Weights of a small image classifier.
Model: 1.85M parameters, 32-pixel images, arch swin, activation gelu, patch size [2, 2], depths [3, 3, 3], widths [48, 96, 192].
Rows from block 5 of a small image classifier, named by matrix and row number. Rows with one number belong to one neuron. Each number is 500 + 40 x the weight over its row's rms, rounded and kept within 0 to 999. All counts start at 0. Numbers have three digits each.
After each neuron's rows are labels from the 100 images, of 14976, where the neuron reaches its highest value: "strongest on" is what is common among them. Only what is clearly more common there than usual is listed. The data: photos of arthropod specimens (BIOSCAN-5M).
# fc1: MLP up (model.blocks.5.mlp.fc1.weight, 384x96), inputs 0-95
# fc2: MLP down (model.blocks.5.mlp.fc2.weight, 96x384, transposed), outputs 0-95

fc1.18:524465453507502510496536555526537494591500486530450550498456495484575533539489512521570555485614497500527417600497476450535514525569486550533472517450486517470464524459435441514510487505469541479552470549504543524497518487456461601437486474517502490479545454483548511526450493479462573489
fc2.18:449527471439418521532575536480464501519447471545512484497573504562485506475458472428450453484476554507520470505458419548491503479488494524512522482466570478516509539453553466454506510533483576441507511481563531496562545481485537457491507428493507559469554512492580459437440593482476499473
strongest on: class Collembola

fc1.337:511544547489543529505541523547483439510419531541486503449483520497527501450588537525432481477459508574481513545524443568513527569485513519559478470500544533429482487431497493520551479548528535529467482561503562548465486449576447476535466467469459492458590474524549513452489460482507514578
fc2.337:513466421518478520416518453526419484518494533519487511507609464549544486556438538528508558538491557511488547457519476467403495520525538474500507500528538446461531471533481500499556463478518446463477497557448442517494542449549478454595439520487496498519461509498482512548469471491532521395
strongest on: order Lepidoptera

fc1.53:482425448522483462533452495453474602504522487488523424477499557491499501481460528462493477457524506527487505469410522521501497586545549480442539575425478535493563502524422522514478555437536460502512429549536541520507499442494518505471582470549508491438482482497505547424467542544493452507
fc2.53:479548551501443491513560540466489461492456467568422540434529524484477486609468494576455513492512569431488491517480495538515491588468568495523476501488483496502534499574488514451583495450460575498562497480444483449463437496499489523522508542427476561493471532527498549504530479554457484529
strongest on: order Coleoptera; family Throscidae

fc1.301:553460500557486533470563504557456484477498460539514551472459496522532557482466474583428581513545548365473461489518495472524514489489490544503535479421497499501538533453506523507454497499541518549526518471505491516474460515500442410467537512484449472517540507444471525379426476502519499471
fc2.301:441540532530507581486493446495591461508498486462519537502464555522468615488476499591429581508575454385494563506452476498444458419515516534494510528496500488537506521508517480489498460500522457454486523469462439481498544460479524458537499463536466537508546552526487510481493557491528454487
strongest on: order Lepidoptera; family Gelechiidae

fc1.84:485465564471440443461479568480477594503541494496571469503470545550527503503485502581492524537486484470486525445496534478470496579504554520490511552482465456541531560509431513479503505422513445465483498495482584500544444467522498543533536471569506501446475475509571596528468497564456542452
fc2.84:504534539512539453498530504570475549540522515446505504542531482579528542535430534526496478544430489484506480559542547511466516699505469513501465469448537512511466526465516469534484508404501512483536502476504482524518543493573479532490533500508515498532591525463516548490526556475515534480
strongest on: order Coleoptera

fc1.105:457456550434499541474403434528482519456461482544448473424535501418512567480537529529536481519457533463512446469537474461459476532518589513489493547446479407446512502577439538493517451484470517485501490491499482546471510489411479475493543508539447552455512517499517543425516510474511548525
fc2.105:568484438551511499491492512516536538412495397439442504507492454487492499456549471476495553513540449471507497564472514449541469553561479519535490468495500507518443548462508510518516527561433479513517525524461598523576552430504525539518465491561555557478531480552513491452540409493489544503
strongest on: order Hymenoptera

fc1.96:529421467496486515575505511546488483486489487444489568483496543526527566466545511463525457453503449504436513501535478491530403521464479509469527468425394581485518447381472532486542476525479517492498476484542506522520527469468552449469417463490506541459478464451481432485476523451531469460
fc2.96:503587467448512439512544461435504477507446478500551513513521456504488519574493458477495463514498461494485576442568514485481538510456536498552472536556513521473462542505550455524520464528494564515525580439474503542507571483540531461416535462436553497440577525532509475518528549469471455585
strongest on: order Hemiptera

fc1.231:492525509529513523512457468531521533523484448495480430474512532536446458511494465488529484522474526466538514456490487511577459511541557458576547567534388439503564520515474409473535454460520574498533492499439499551483463437559419528499543475448482520566494481491519494413490491467570540494
fc2.231:468435475510490456517456434597506529506474542519451476520514501477491525520509518452512458518545542550474460448444508509472508424453430490504472491443489477441530518509529423493467511502494544563574457479529486568472508518584353510497533451465433503498510555508532521549503545458473495512
strongest on: order Hymenoptera; family Ichneumonidae

fc1.162:502571472591563489552528482510512549483577441433541476478551459441494518475461545466495508514532535450492540456468455451538469486454463457587512466502473496502475499486490559551479553469491439481495555485464439514574460519506539524504448409465458498519476530566588517494523533521471519458
fc2.162:431553454426489497530527506466495545497465445488472514513532522448566479493468504442541502498393473520507452478472565519490502498440471564450485505496528575515527511495495529562573530593500469503502524430485426508505480489529500417451527566569486480445545464422520522525498561468529527506
strongest on: order Hymenoptera; family Trichogrammatidae

fc1.325:527530543485482526424488487526464448465442549553577521456547545451519420444487444552537447480450385515521481521491515541533499446505530408541540521490560527533455474528478462465467507466511445520445491437549495532481424559511526469529505550541527484457500462497499529470518501505555466469
fc2.325:565502469473478521468518481509413498475520513576467494534499497490470446513479517470452465516458516519543447477456498541531464530502446469436513500468419604501508501498491409465562485494417556451492505532507466526553496520460538574395497489488527559455483449512411490492507418471515520502
strongest on: order Hemiptera

fc1.203:558468533536485509511510442452549464575462486519513471572545535443498449498468454493546529558498529431472532510533541479475486398549498527540551499444454532482494496518478546504526490426492495475472458536504568493584459546524543509445442514558520457516497563557463554508510487563421454504
fc2.203:549462415544568484508495516533557474491483501553494539541392526408482463477470529543551488473498544439517450525625534526498510535508533449421516508533464496511568475502514510511509524521559514511461457514464510547528565525494477553495476489481549529472463458445461539432538499461531446529
strongest on: order Hemiptera

fc1.313:567552479490471555457497545556438514526511527477482553478579549508532470478497526502440542517458507541506485487583492510512491519543463527429471449555454451548518449458497406525495420553446501513453462521429512528470516475558499468532543461426474477503505459506425491487519542483532587463
fc2.313:494493460467501451453492497535482490490535490502497549490430458488487540539452509543483497455447554453509485472524469529535498428424479466464544555466452523483583431468555459472516612561546550532490408496528531502492503548507569484477490416521510457487521483513445551469517542556568490453
strongest on: order Hemiptera

fc1.68:438526483492491555444523590479506484445532507560471562447468493425433513558476482492448518476546476490488425536550469510509529534488568512535445573485471554492545485545508484500515475475533491484417485517473459478462571455538529511569522414539481517514460527549482509499526485590509576469
fc2.68:485562547541518507538570490545454528492391537485520479553483464546478469506541513532494426510480531527487506491521492560499504552497454500552507510511508464460561525499468461551508469552416586482485508565458487498486549477441510499490514463501579536577573490520591480550411522518487502441
strongest on: order Hymenoptera

fc1.165:471541453536496497526482550554471573444539586589471495508512579514497504518477518512478473466487457469491474566469477422553510603472469529516474516486433415505506538492435502534461455526507495489471465481526480487492527486442421480468546465459544503492583536528516511544435516458565473548
fc2.165:462515458504550512481505493550571477580510404493456435600521483508540477462504540446456556440501500510543447442513526467496492487523509521506480471489502510482515461598508518530568576431489536545521513530495566506567484499480556516561508471458592494535536459453520456527474495510522503433
strongest on: order Hymenoptera

fc1.36:536529548516479530556433511518476521551535468511466474510398587450495526499539471547460501550510530468525477508434474444488540473571481482489483551491524530526452474568576586499507479447487419506563501423486478535568602480487472505528512448523521536524472512512500492476470508541560461543
fc2.36:538586547476528505511482440539470465408478493485441496433546461518496558448434510464530553477492418497476568597479483505530506458498530492541479479521499500470482428461504494451500569487497496551457523555460530539509539534494523605550446407466509456501497477499515469500469461533545530518
strongest on: class Collembola

fc1.62:512447554520484539542436526467584482499502498483467511419464488533500572425458469543437432471507515517480512504381509516563512502556557500482517482544524461502500481452532542568501453558500433525486534493483557505462516457462466499432515490558519441488522541405537522452483531543526486521
fc2.62:497466544430560537475469495471550526505555538471449503572458400553459511512490536475476502423541411554508518535479518527515478518556519533518538495479471536452528511479479445514541516542483510509467582490421460610524520455468508551487487510509469537466479487502541568508505523430488447428
strongest on: order Hymenoptera

fc1.59:517556520521486513520550512541507511476526536479482512562561502504529563407429437534486464531479493593482515546548485460547488491408530485440584541501484576489533410411440534474549458507494559552510504487465501497509486455450527437466551528510505473482492555502497476554481496526535543511
fc2.59:509510496458505469544506527515432529465568478516472444440489614596561528573485473525538516502545537426445456453484520514532528516497476456513425509518534533507380447483585493483479464538565511499511508471444460480484462506462487542456459509542485542464473496514541493465545463480472460516
strongest on: class Collembola; order Entomobryomorpha

fc1.110:545504524468566538432520564470537497472571524513429502552502527552464507455464491556543482491441529479519556493509544521480551544436496530492606436506492468462454505514476543549470548504487557503488486547514441499443510526445471439505604466524514465566509493470513547481568506536494527422
fc2.110:423537511516497503539480512444482421536503489538446530481464504515492423538516546448535485447477478439523426464508581509458551487506575486485522472456523498427489533563499504492481475505517469502520504456534502507449465516536531501540528530436561561458611478570447546576425501533517476514
strongest on: order Diptera

fc1.364:503574437611488432474469496506523551487549545568482485470505539478517481528549548538460440467470478499499497441426547497435496572488474514497566511506453494548442406539528555485565494507483480569477492484490572533470477442454452506488584463559551507536515483489502498509521521538476511504
fc2.364:522539507562469460514498554487503533484483538557423488529545505470488492544547550491604502468488491467468411476458497457520512468510477548512498474502520446500530450547514580500502554451521519489506484462597503533525409549532472478538485492507527474395519465417445515468471555519497414527
strongest on: order Hemiptera

fc1.152:537523558490510525473467470531442486550464499542430452466453533508543518433502475536458486502534506543424508547496547447471490473461476524486466475580554490504420513532502468524503569503474439502473538537507574538505427499485474519517511430425479503538549394435527492485505552407464513483
fc2.152:497456456504496488486544574483454580516467504531629591473539513496467476424485488480482444491480501520468514488494420474523512617548511472493540485504502507572503531425546549469505500541543564460525505493537521519423534514440472485466434530498534513506498549479534518495522433465497441503
strongest on: order Lepidoptera

fc1.172:567509510512522527503557552579455516523499541514515490481498529530456491560529543448482511511475506423469501537495488499483482488505509491473521508539509472444447546425539518577453588466399413525463477587458445510454537534443481476443512472480447546514546499480547421485569544497525504518
fc2.172:457450509460472488599497538568438439491448492511496535469559523514472520394441469451497501510457511493523510523497541593427513520518451481423480460495566466490554439526447513516475472517513579505532449538567511501479503502557535480573519584501513471490527487546479525467515538518545489533
strongest on: class Collembola; order Entomobryomorpha

fc1.83:503527586508439517510528529500554521419519585533450431482380501482487533492525581527506466536484541519502436458538494420461485491519555511505454453481468464497496564451493491543551491489449455516471479457516485526518461551499557441477497454482458546429579461531515515484478501511567513496
fc2.83:423527440477522477464508518573466517556488484551489542515537459445472445547538534456520564427542569473477516548573488524466472524505566491479478528501576455489520496512506510509492461556523489427564467528475539541562464436502524496524542405430568463566484483452514484521455511455481497506
strongest on: order Hymenoptera

fc1.229:487502545369540521505505482522516536539554497592453497510465543541483531479520559531559463501516510470520472493486550580527520564470502450423499463528523543463450530526581496429477506545489549545529493502503508551551445455568530494529586475467478500522500456554480498436497533507546522553
fc2.229:475479436466530512500548568505440566481479499494463460484478520484528474480530571467510527539472515485476460461417550524545565491496457511509535541535472459495521442436396612451518493496533485551494549525518525510423440480510465471479482537435514532477588477489519573590496490496520504513
strongest on: order Coleoptera

fc1.132:505562429541455507573459543567489486513556466537530482520449521545440504457478465457531479561530454455487501510536549525519460453480529502455488509473453513503497471498419513570456483476511487482583541482419448509539521452509574552522531415546511491525458531464541552473457604493484495495
fc2.132:516508498449500464461530451578443553448523526481516531495504521510592487469467528446416511482451506523484564456508534402515508498499556498532443550454517480587437479520445531448529592512472481457467559505509543479485488493439535512492449473484553469542553479474511475458584492564516496491
strongest on: order Diptera

fc1.109:455504540508537543513523542511488501552509414524442475554456543513523553499483521537514576542453427519481572501492512467544487531577523481446490564458505533503498527479468580459435515500511499490488484578539557484461537507434497511422571472502508581442527546514453516482430465533563500541
fc2.109:531512491487530499542503508501540571469515477501508373529443493458489514482524538495455477510521550448506468513552509511500478500487489488537525518466518450459439600510549493511511504410526435606526512493478493563555520529498589568545479508503574462535579452505520517500518504551493566429
strongest on: order Hymenoptera

fc1.352:457505503489435535517525508560519644439496578508437504536487511470494482517497458521485470504501496548485497404506546530558458519507534443544560534470503510477508528488436495497497498486575516516515549494525459434551516479495538419491473567447506525493494533475479460464519392542517518581
fc2.352:521508389499527464491544523525462535458464506590428511464454508550568525465508541591422475489515490455441518468462531528441496532499502376532525561485526489514506478440516509514544497498499529529490519529506547472452522514475438509426535490441536472504425469525548528507471511573520516506
strongest on: class Collembola; order Entomobryomorpha; family Entomobryidae

fc1.306:479538537496484515516495539489468507440489503401554495538402503459558527520513486453477542472423503516474469507474516494567532478445443445474465531492506514436530558519444616419482475492523442468532480486521464524450542522478516482508475482495488492454452456573487444496537615487539521508
fc2.306:534573524457485534484477444431520505546491414527492473553512534494541540499466605552505535487489492506514508524494436475485534434447481511491517512527544477560517473544573491507517529465501548465481529421453523464525507527533497494534479485461568505558444455560509424515506572550403549560
strongest on: family Cecidomyiidae

fc1.45:497507515454565437497493557457498477521480516472463478487442518587443474515494483554503497441515474464555492555541534478504521489473473480489464580499511501448529497571488565429570431498478530526529402533520519527474513540482499530492460529500495431499498508450447425444436578427537538557
fc2.45:485465601546442577503537446488543464491530497502470468448526509444561437539488500534512496508525533526519553409492498516469512535540473472526482476458557494488497562496451562513519514518535398452463528505510517465497497513482578406559579535460454548484470476576543455507479468458484520495
strongest on: order Hymenoptera

fc1.212:487538482513562511509555452540485594504547528533448514482547547503480512441537526521528452449506445464509527489486513516516515506580480566462595557465486593448468543493474479439507490537480524463548462480514563503518442471571530468476549543499505515473447449535502434478441569491446507558
fc2.212:471494491443491469466478604456501515447440530531489527505491484504516460518493478528479535535514493562481514408466447522500557489464488477548425587493494467474484581549461444438481517503511518445581472509525515558561462465473518467527460530459500461549507611508476569543490475541546501553
strongest on: order Hemiptera

fc1.383:549493524472478482496526463600456459480480454474478458514524474473542432471491442477530500518542420519552456490467531476580573542566477561499548505461473442514461501477485401457506430483446517490518505511495436484432560549513527502567508573476459545450540494515462495482474514509525570468
fc2.383:493446496502524470479486442495527500475431495492544471538476489423460409568507467497480481477459432505524479503512472580566568532495479566495520466484508542486593500514544507552428452603456453485477543498444533551552515465517468506483479437468462464455485479485497500422529474487546434537
strongest on: order Hemiptera

fc1.117:550457430464475455525516487540507549484477506489467492502438534488466471442514550593504470551489466465538557474523475420527455532491437435512454538437543572533525545451514523425544468522513558553501471526507481469574544489494469475508500407480455449464556520495422539556507525470498498495
fc2.117:466597519540510585467525454453498467495504495495473485458496487549523424466450507415521504559537531445546593493521541489502476477547519521515528497486510512492498573494483584491456572404495459517453501494564480526515463497580541575536491529461495538478447518490444489491458457507537469437
strongest on: order Coleoptera

fc1.141:513565415472547468535528550560444517463540475537476475502463510501533491509529483522570484530480459511502519539444381483424535439519555499434562534543486483512453456469497548541509542439492528507405452502448477471468542518528500476469514452466540508438502537543535471522513463536501587528
fc2.141:427473507503544502480488387499539495501514482477491528474487474447591522485530452522519535535594446493513507464498534538560487580504464491489506529483433465489512403556487497469507464555417497504475528514546478481481467564564524465520478542521582574486423480543541526518514503469541560516
strongest on: order Coleoptera

fc1.291:457548452520441534557521476471567522511493493581521464403487543514460492505442477464442615469482471522504396522497518508445538522528493502511485513513451513489530554455501494554510446497486520554492542529459529504434491481461502538448510535536498465505582592473498539437484460528441477459
fc2.291:555494578473563567411494482562546571466550474445402556537502531548560499556488491476541473523510450457490519547416539491511463539474514432541490515479547500442508479524503580542473442507503467504511470544458549516499484491466471528594496453534517521537532486507542454520478510481545475504
strongest on: class Arachnida

fc1.29:513532541525539481473495482449475456542550470429453573479491557554533491517557520597466415521507529529518482490476483534543504437516497489551572506523474501483503479477475531517493468494453480584517419510526425487503547483514521487386428517485502525525460584490518544511499535433495559441
fc2.29:469493480462414492447425515488537436487458500449531479493484475504549502454591539509526530500525478504469528543479523446469503547501469458541477532510524497554546530486432551552510455503579540447466504476430530422551499551543447526503610506574495481488527499517421491482461420474515482517
strongest on: order Diptera

fc1.131:486535482525584533376481598482532497476541514539522584498464530461520541511477556435454461511467581531543459499545561507517540430451464484487472549478448503554549483488489505547479574529538445494474455474452496499536498503503467444521508480509545557521482557531572506520504548479533530512
fc2.131:488508514559419523560488482527485481544540500499515382557521490490424483483454508491589500548504481492492560473560451471519508476523495538487475538557487444507469556584545464535446484548466425442454492502556526489471521447543518538527501509477452556499449489547561436490523415509485518516
strongest on: order Hymenoptera

fc1.287:587565483506492415505483493478428489473535577484451550472476552574523472543490499472549488434528532506479527514506518496555467488557415483509486474510485533535429564496530504488460470492507475545518448508455576513497500487521575535484491440514537526532545554597529588533530445487478508450
fc2.287:488533507499502421554549517532577547512475408438472527529508488563505523476546474565388444489554446544499523457500435450469418490468536537480483451457536491515494480497477471513487500461424551467518578467487485500424535548520572506486499477540513517481468535452478476493533503558553481478
strongest on: order Diptera

fc1.27:531547419510506486442535512444487529430433456495489488464568444555475494449508443514473517422541450593477466475530476488546499523523522489400474514420501577522477475486493516502493475529579525476567573511520526523520455502426526478528558523414532461490466477502488510542526502516508548488
fc2.27:459568537474480496515450550472475525449558481517532488465512514577522473540461487514473405509482499497477453563482560557475516554562512558574513505561543543540525493499487428476459525490477520463501465448527459513508474568507613502576511518467500464505472439526473468482451410477514565522
strongest on: class Collembola

fc1.318:450498456507517524467493440507406483513506566479495519552537462537540528492512474467516542513505564552488499573413485522476529525425548386504466528529509568573545502490538514465476465526539533477560588484488477463482532465478508454517501426511538433538502493421478430471523516458521478480
fc2.318:551532394482587540458534525465485459498437438492440537505517581522535472455509489543491558488488526431528517523487495487523492516550544560485469563548554490465421474474461579484513428467536453478469511470475528485513498495451505462554501473531544513464496520510498572496446522431534574452
strongest on: order Psocodea; family Lepidopsocidae

fc1.99:536470469463504542505489525466483550467492448544549482494540533540492544534474497473551470490456494534526475444552448477453452644489576477487490547494527469500485439454475433492539448458493560514484483509485473582407523519537503471433443526570481503517498469502493451503441457498490415524
fc2.99:536497521447538499509491479477528468491539438519559545452463576522552540518512503535499571459625421493481468512568494482549480518513473524447485539508547510530486543470510525538466524406515586504454494510557474466547478428498489401451521524470481559466538548511490571506514479459488492527
strongest on: order Coleoptera

fc1.202:514482440548451397517510488490425468500496480491526522499464563464518496492430504562477448467507453551520528523548473518511529513390536480492489519427474515623472524469429538482557430439538511533461482475471496478465483511518486438522421500494441514480482500523444457459487443538524477527
fc2.202:579499502465561490444521399431531561564430541503527499490483453519484533453500501454586494480581472475479445544424506478488399462465431492540526535523478562510487468486492479498493510500477499501522417491509423522426518500478512475450444488484521498478524509528472495549536570537504529462
strongest on: order Coleoptera

fc1.360:532506447481498517536536476488505458529437484546462534474510573466580520485463527480560532453423510579497497480495559430503556561482499538514503455487493568558481523395505528527475462479418440568516497466524549486476483529535583573477456523479557531507547529474551477492495475490467468545
fc2.360:501512444521505472552493461555511509447464546525506519543551524577446428515481443531441461510522483501512499417592468511479471482501460518460527473508529520521541566451540539516452476599510569473506514565521524485509469471483519439521522431505530520503442447537588482500458577570472537481
strongest on: class Arachnida; order Trombidiformes

fc1.365:557529512481511495538501487515518536481476493496473464459481504604452443560465475546531512508500469408551494469525458581521562533471467566507506491600431521552477518530490480466509505471504411487468505592470543544485543467396551464503448489524472464476477486509457539493527444559472517501
fc2.365:590475526520463414483454491503532490502482447528499463495448556670466470487521482524501548514509544419509486512512473533519516579493486512450515472600451490482482521522510484491508541499497505471569507518465544577495475441525448517445442434528490487486476457546457485553451498515521504512
strongest on: order Lepidoptera; class Arachnida

fc1.22:515509535526495462463529564485481508563480539534499505487467559519474461534456465471483474510490513454542468617501554435495455593477467452479519495463526559537501521513490530402525517431581509429456401484473510509573490495477457447528473496542444512481407507500529480441501500492520486524
fc2.22:580450439579429503488481426530524477505481496491532425460471562479479561518522495421510538436529497506460467514489532542517479471518545495478465503508513549468509476596538479528523461484525453518554547438515529510453477522424601472542485557459494544498480516583431500527526533517446507506
strongest on: order Coleoptera

fc1.55:557528482490419531502448524555508521591510482476486505493496514457471505426517485579491484492519536507512476449405455454553513567454505502459472480521520541473473464438466441469480556473446576431516455523504548552532491527423492561438547474485499513493564495518518491523576465498540454438
fc2.55:381553511478461516528505466429470503505503462514513457449517452439495534446435498527499495513497488519494467521492492596485597495527475532522498510463437448510502551524440496463505511547497444543537580562477486470509478615501519464498469508522409548495469498570581467500524522487498527477
strongest on: class Collembola

fc1.317:512530504533528537526536428511499516466488499486475507495472576433559542496457494495571529474465503549457505481584474530518540583516527473466513457562466541475416522536546550515504525507455499482467477543449514523459511446446494569413475489452517560544519528531453510529498459629489443492
fc2.317:477535514472558504544532475482438506573473522457454571506475474447467483537570500566537521630458463572552473528454487504490449428473473490464450499448551544485495573520514541437473506471526493477474513531455504545532469589505540468529524490483466481501534507499564513422575515496502488497
strongest on: order Diptera

fc1.138:477464568539512537508439567557540509561497527499487598431529489541558443466422516530465452479545456454490441438480493538532490489504510427462530538560508523505498475518528515495535482471476539520579583473487590474464484458518489545456535488469475512528463567425536480471488547507530479466
fc2.138:478502504525566513470512518501521562521523513441475524444486445422507542469503454445462507462510563560442515553409512470557492489576533491404540476511448519486477464430505485499507467458601471526455507435460461562518565487441472488470453559527506471474525562537497492502503493442481485546
strongest on: order Hymenoptera