A small image classifier, trained from scratch: 32-pixel images, trained on photos of arthropod specimens (BIOSCAN-5M).
Rows from block 4 of a small image classifier, named by matrix and row number. Rows with one number belong to one neuron. Each number is 500 + 50 x the weight over its row's rms, rounded and kept within 0 to 999. All counts start at 0. Numbers have three digits each.
After each neuron's rows are labels from the 100 images, of 14976, where the neuron reaches its highest value: "responds to" is what is common among them. Only what is clearly more common there than usual is listed. The data: photos of arthropod specimens (BIOSCAN-5M). In brackets: how many of the 100, against the usual share in percent.
# fc1: MLP up (model.blocks.4.mlp.fc1.weight, 384x96), inputs 0-95
# fc2: MLP down (model.blocks.4.mlp.fc2.weight, 96x384, transposed), outputs 0-95

fc1.365:481474495443472546390464554507518440493500399528434502482458604479542476469571457549498440566539476525457451524510542522474511527565516465562420512564454445530504347485493419480339476508546582477500534459566492574477515509473442410607502540550450519489475478545517570516505561484515453498
fc2.365:576438462459502565467544462489505517471479430450525477449516405563447524557397546503439523588440584470515397596569501506446403541551544516496535469466514536545499569525522524559537519491518509491430499476519480499460607392491611489472535556476493466468415440482500524542550456376521540486
responds to: order Diptera (68 vs 30.6)

fc1.306:502503463463507437540527503496556514498583582489469561490500563496475555498560516535457398605484433532477441618460504493513607562434484443455457507501449483483613463559545432562523502453477534471520461495432552442561556457506491442473628533440544534532505455504443449532571411572506423500
fc2.306:529488475499575479490550387502450567462376544455499460530504527368571495445501513382478493470458578484493519491563425534513488483395483486421569495463581504509504572462502577462414425603530531468481463541473436558444543450459539499511412474509472529504480549488549567558484533493449566493
responds to: order Diptera (64 vs 30.6)

fc1.38:559446444491466558464573441517486445453389416436458432440534483470452538475508547612493388530572547489597493524493527506468537532599478606477551505480477570486460478501544527504468541495424483546489518457488489418475492488510509457375393504553490504462405522467509468500539464487380503533
fc2.38:423540539441367516451502424515470462488537449565485433490459454462545465506482496543490541429509475532547471545515487382461532491430485450451481423463536420561504455558416388491520534413544487513550482444619424482474515563515474505463596420498424609444459479512457506495502470487543546499
responds to: order Hemiptera (28 vs 11.3)

fc1.220:509455510559515470470545582554419577558489539472448556470468432580512521463537447518491482541556391536449498462457504452522513474498425512446487442589470570515458504530453487554513591491540508469555445501547531570610560599598434420530564490531598457381507576471511490530554519519477486495
fc2.220:481532504567511588429459362555503415418496498475508466568458556440570500471541557542502445454448578423464470522607451548459487530538542499514510522429460526445459515502532525523461457487469513495531560549431522507536577418408568474507453497450502492563412431517595466530423550495588494554
responds to: order Hymenoptera (57 vs 20.5)

fc1.269:487474409600530551494497546578504459480540529508483516446527448460590634459461505489495536540519442445524519458413529421403512538476490436504461489569532584498435585481499533368503552499499527532450498528507451559503551514432558535453515463410406529494496455455524487434438462613499503563
fc2.269:503546480543484516624592546484508482511491472395534488455563479562477568493433568482451403575443475379458414518401503497499493482475449500407567462489465511409506476564381508501538582507549511487510440511489532543455418523441508511443455548478498570444522473485518425595521548466531498496
responds to: order Hemiptera (31 vs 11.3)

fc1.99:549494547504447524600499397538433561516353503543504402483476454571525607447393423564507518515495472457494572460460470569508529508443556497427510505557528569454471480487572529448477514447538465499501505489475592524487501507487479558356500482530504474538538564415504493560488535597496486536
fc2.99:434464499548444572496473548584482511389454420522421537556387471537465506540485469508538570604460556491467499559514454481480438441580532479535485458454491511497489515380463504524496598529465508454587504539456502500537534468540611544487532558446534482546483470434575487496595433489471504383
responds to: class Arachnida (26 vs 4)

fc1.138:449481493510506480532474502447511477498454621509468514423501547465557542461556463471566535520515507428507648584433431522534540551571530486524541511500516474543488475481546461359548454533530470492489568552492544522370501436573569455554541541563527525474548466440498371570476482575483475454
fc2.138:499528435530483573426517543590403503534451473525514427534499414561537477523586505463597519460519445612537416515458443462474502550457526461493522457479458512477520527490502554444553445568502444555487478544427489589586485448541468471511433524422549445464466412418500472424434463434456411521
responds to: class Arachnida (27 vs 4)

fc1.119:561542502550522473527555465510460422398517605514461646620471466495521509536505509464548517448514499556565553564557527551501520428503489476524570545492496564487440432399561488464468574443464464437434474466488578536486502502532452511578582469406548570449517504545526488548540473456470540586
fc2.119:441554480470552482491439441530453497516560414565462541526491485438503429548425471462441535565426478525553553520562498518548531533504594452464373519522484477405513557554524624468519506444524558444481529532493454445406556512539501504519460563514500577506539589585468479583494635505504483516
responds to: order Diptera (60 vs 30.6)

fc1.247:532542430578594546545410574489455584539554545535460558540427507521457543552506547551522439520489615463421589554515529554494412392492488478547470422536521582523515557489486456490480535566443486578545582558517499493485415444511549481491427450499490577519516530468514482490583573539478537526
fc2.247:430456549581593452591597460480566501399470480571514422501547452529490424508506525498464529533483416456511438511412431507428497541529406616484493563513436489499476513471520481424543480540548456458512474466555504539495521460517517568507498481529481477471362481504589553506519436487556426590
responds to: order Hemiptera (29 vs 11.3)

fc1.348:534509569493537541552525485450392529476565558558535572567534507470540411497513513483457530399509497462489567469514464545444499445530467553490482387548559522501497446594495623544441545502505470425503555506481490516403540505524508506536543442463431483453588528548463487567439420420513396587
fc2.348:453524510493549505502557471562586557511470553441511504495468562544522556550531629595581466506580517441502439544522483454540501540464492462496567534556465485503477516483485416493490511554419505519443464487636438496582528463464419445502427570585518508430462405466602546459561575474479509461
responds to: order Coleoptera (39 vs 16.8)

fc1.10:446468499578567531535465514570446516553521593568463653600470520535533446468535430539453460571537492445578541439512517478581452459526527538512548462423495522418482534583452552455572524540420516499498488586516553539539407497559509584504562400472433489489512524488463504495538429502514493507
fc2.10:506484513466377521471548505475479513433543481496478423479604461439513542551517498475521544538515538526531425614579497535480426529545521426396441569485502547607445487526481531483423436476540411553470499470447516587503576500438480448556409620430505532506443448471485546522437533488479532526
responds to: order Coleoptera (39 vs 16.8)

fc1.250:495516580437503410564552550537495464473429554561427500577524409441531444522558515452497487447472427550582513572497446568572469551485517510534422572489581490481498558470498468441434501503399518450433541465507492445509537461576480525582516489526560529510537429479573403480489572459494576594
fc2.250:479526560465563449492509513482497457552535484548541462463450508543447499462468537542486570518540469453489557417534449470538461528481453549415596505583415399438616442560439547505592554489591466506470545574477538536469539561584460530504507537492535528374473500440436560480540510586566475546
responds to: order Diptera (72 vs 30.6)

fc1.152:444457528539494532427590565440504577502482443490402506469541478507449507499527451552485454433579384519395432588560516460510463559554547568535498481574504421544492504505543492513536586496562627553391525429476498483468491440530511410525498511541484549560542448440508519414508503508541495462
fc2.152:495447532461488502569487514512496477440417508603503519510597509572497513589515499426512594565514561388494457482634572539433503511516532606472468520425472599505429435542541494494551546451450447439541592591512478463508512599479476480532460532475540477482505484517539536576553487496481518579
responds to: order Hymenoptera (47 vs 20.5)

fc1.258:501453514421374431555480557551487517457591510502391458575611566501526433405449506544533510444474460504435481481562525564545493466516549497518382442557414602527457423480480546432475551475523465487522488551495439556548524523607532532488485424563501456491495509508458522491536527480433477507
fc2.258:501486497476535501479509528497459543513544432417479540416529454524519497562477479540357528543549571418409530517553481564590480414512452449547417494492515568506552590514489492457474504449480533433453498496401535505547501500450466524448551470416543504443536540476544427436474552630564403454
responds to: order Lepidoptera (29 vs 7.3)

fc1.261:475553564537453502589522373486552534604488532602506439502442585609519467556482456490388515457480572487490504529543542508535513519480499497492445442476467482585465408531531563538319472535555516484460449530577522473440507447512505454472529485430575481544471464491475498504451445483508492551
fc2.261:480435552456542472565460388487583488516556511538555491480482558545439470402465535493474433565407446567583571592531466512527543465545572517560521490531500520519512496545399616520500437590527497555549490581520537539487554480482559516536550489466442426540513598466518575530440476480566518546
responds to: order Diptera (81 vs 30.6)

fc1.107:495447525516430520502562516468476451511499537504400564469529449421550538490455490581428366517534390418493549586456502508544542411467551445577484571437415494492507449509556432488484429481416467478505453487515469606577469461501569476530560491568512508522445550481515502556439496490459430568
fc2.107:630484511570531485497438542532437494525528531502665495576521529533468489507495536552438568590518528527609478552478589478489511507444430431514435461561539473489434510534461538478506514513587530444546448483460500520498400471414511566454458409500478536545546454452621564539483480513491526501
responds to: order Lepidoptera (26 vs 7.3)

fc1.110:534481466503514587457477572514553526525485519483492485491541486442473554484574494519544390428549424567543492457350482492451477462519588445532531564457405467525488452500519470541552547617436452442577555419427479551466422465497515540484489500582498456488499485497655485490499571505486458495
fc2.110:548547566499482486596539486488486555495553543511511598462528450484568521488382596527529591484466519525511542487518577505528450537448437563461439480553487520472574538589536529531409411511506576514403449504493500484541512450497534498515471503497339483494468619481413456498496418566523524490
responds to: order Hymenoptera (42 vs 20.5)

fc1.251:494649538441522542541507438542443569397382519427491485378563479460552462503436436474517516510486450446510494498442488523540584545515469575477489429444544421529509496526498520476506524473522459539587480537430532548494477431455490535503492440473505550567477492516520480374550452420464402532
fc2.251:511521443558536443500473468432486497499481443528497423503361526555482531510498509534588550522580504550497506420538556380510571381526539553500479516525525555524474568472497553509473482518401472454504478533404610493510487545509471494429565476442567515575585468501473494464549553645539496478
responds to: order Diptera (66 vs 30.6)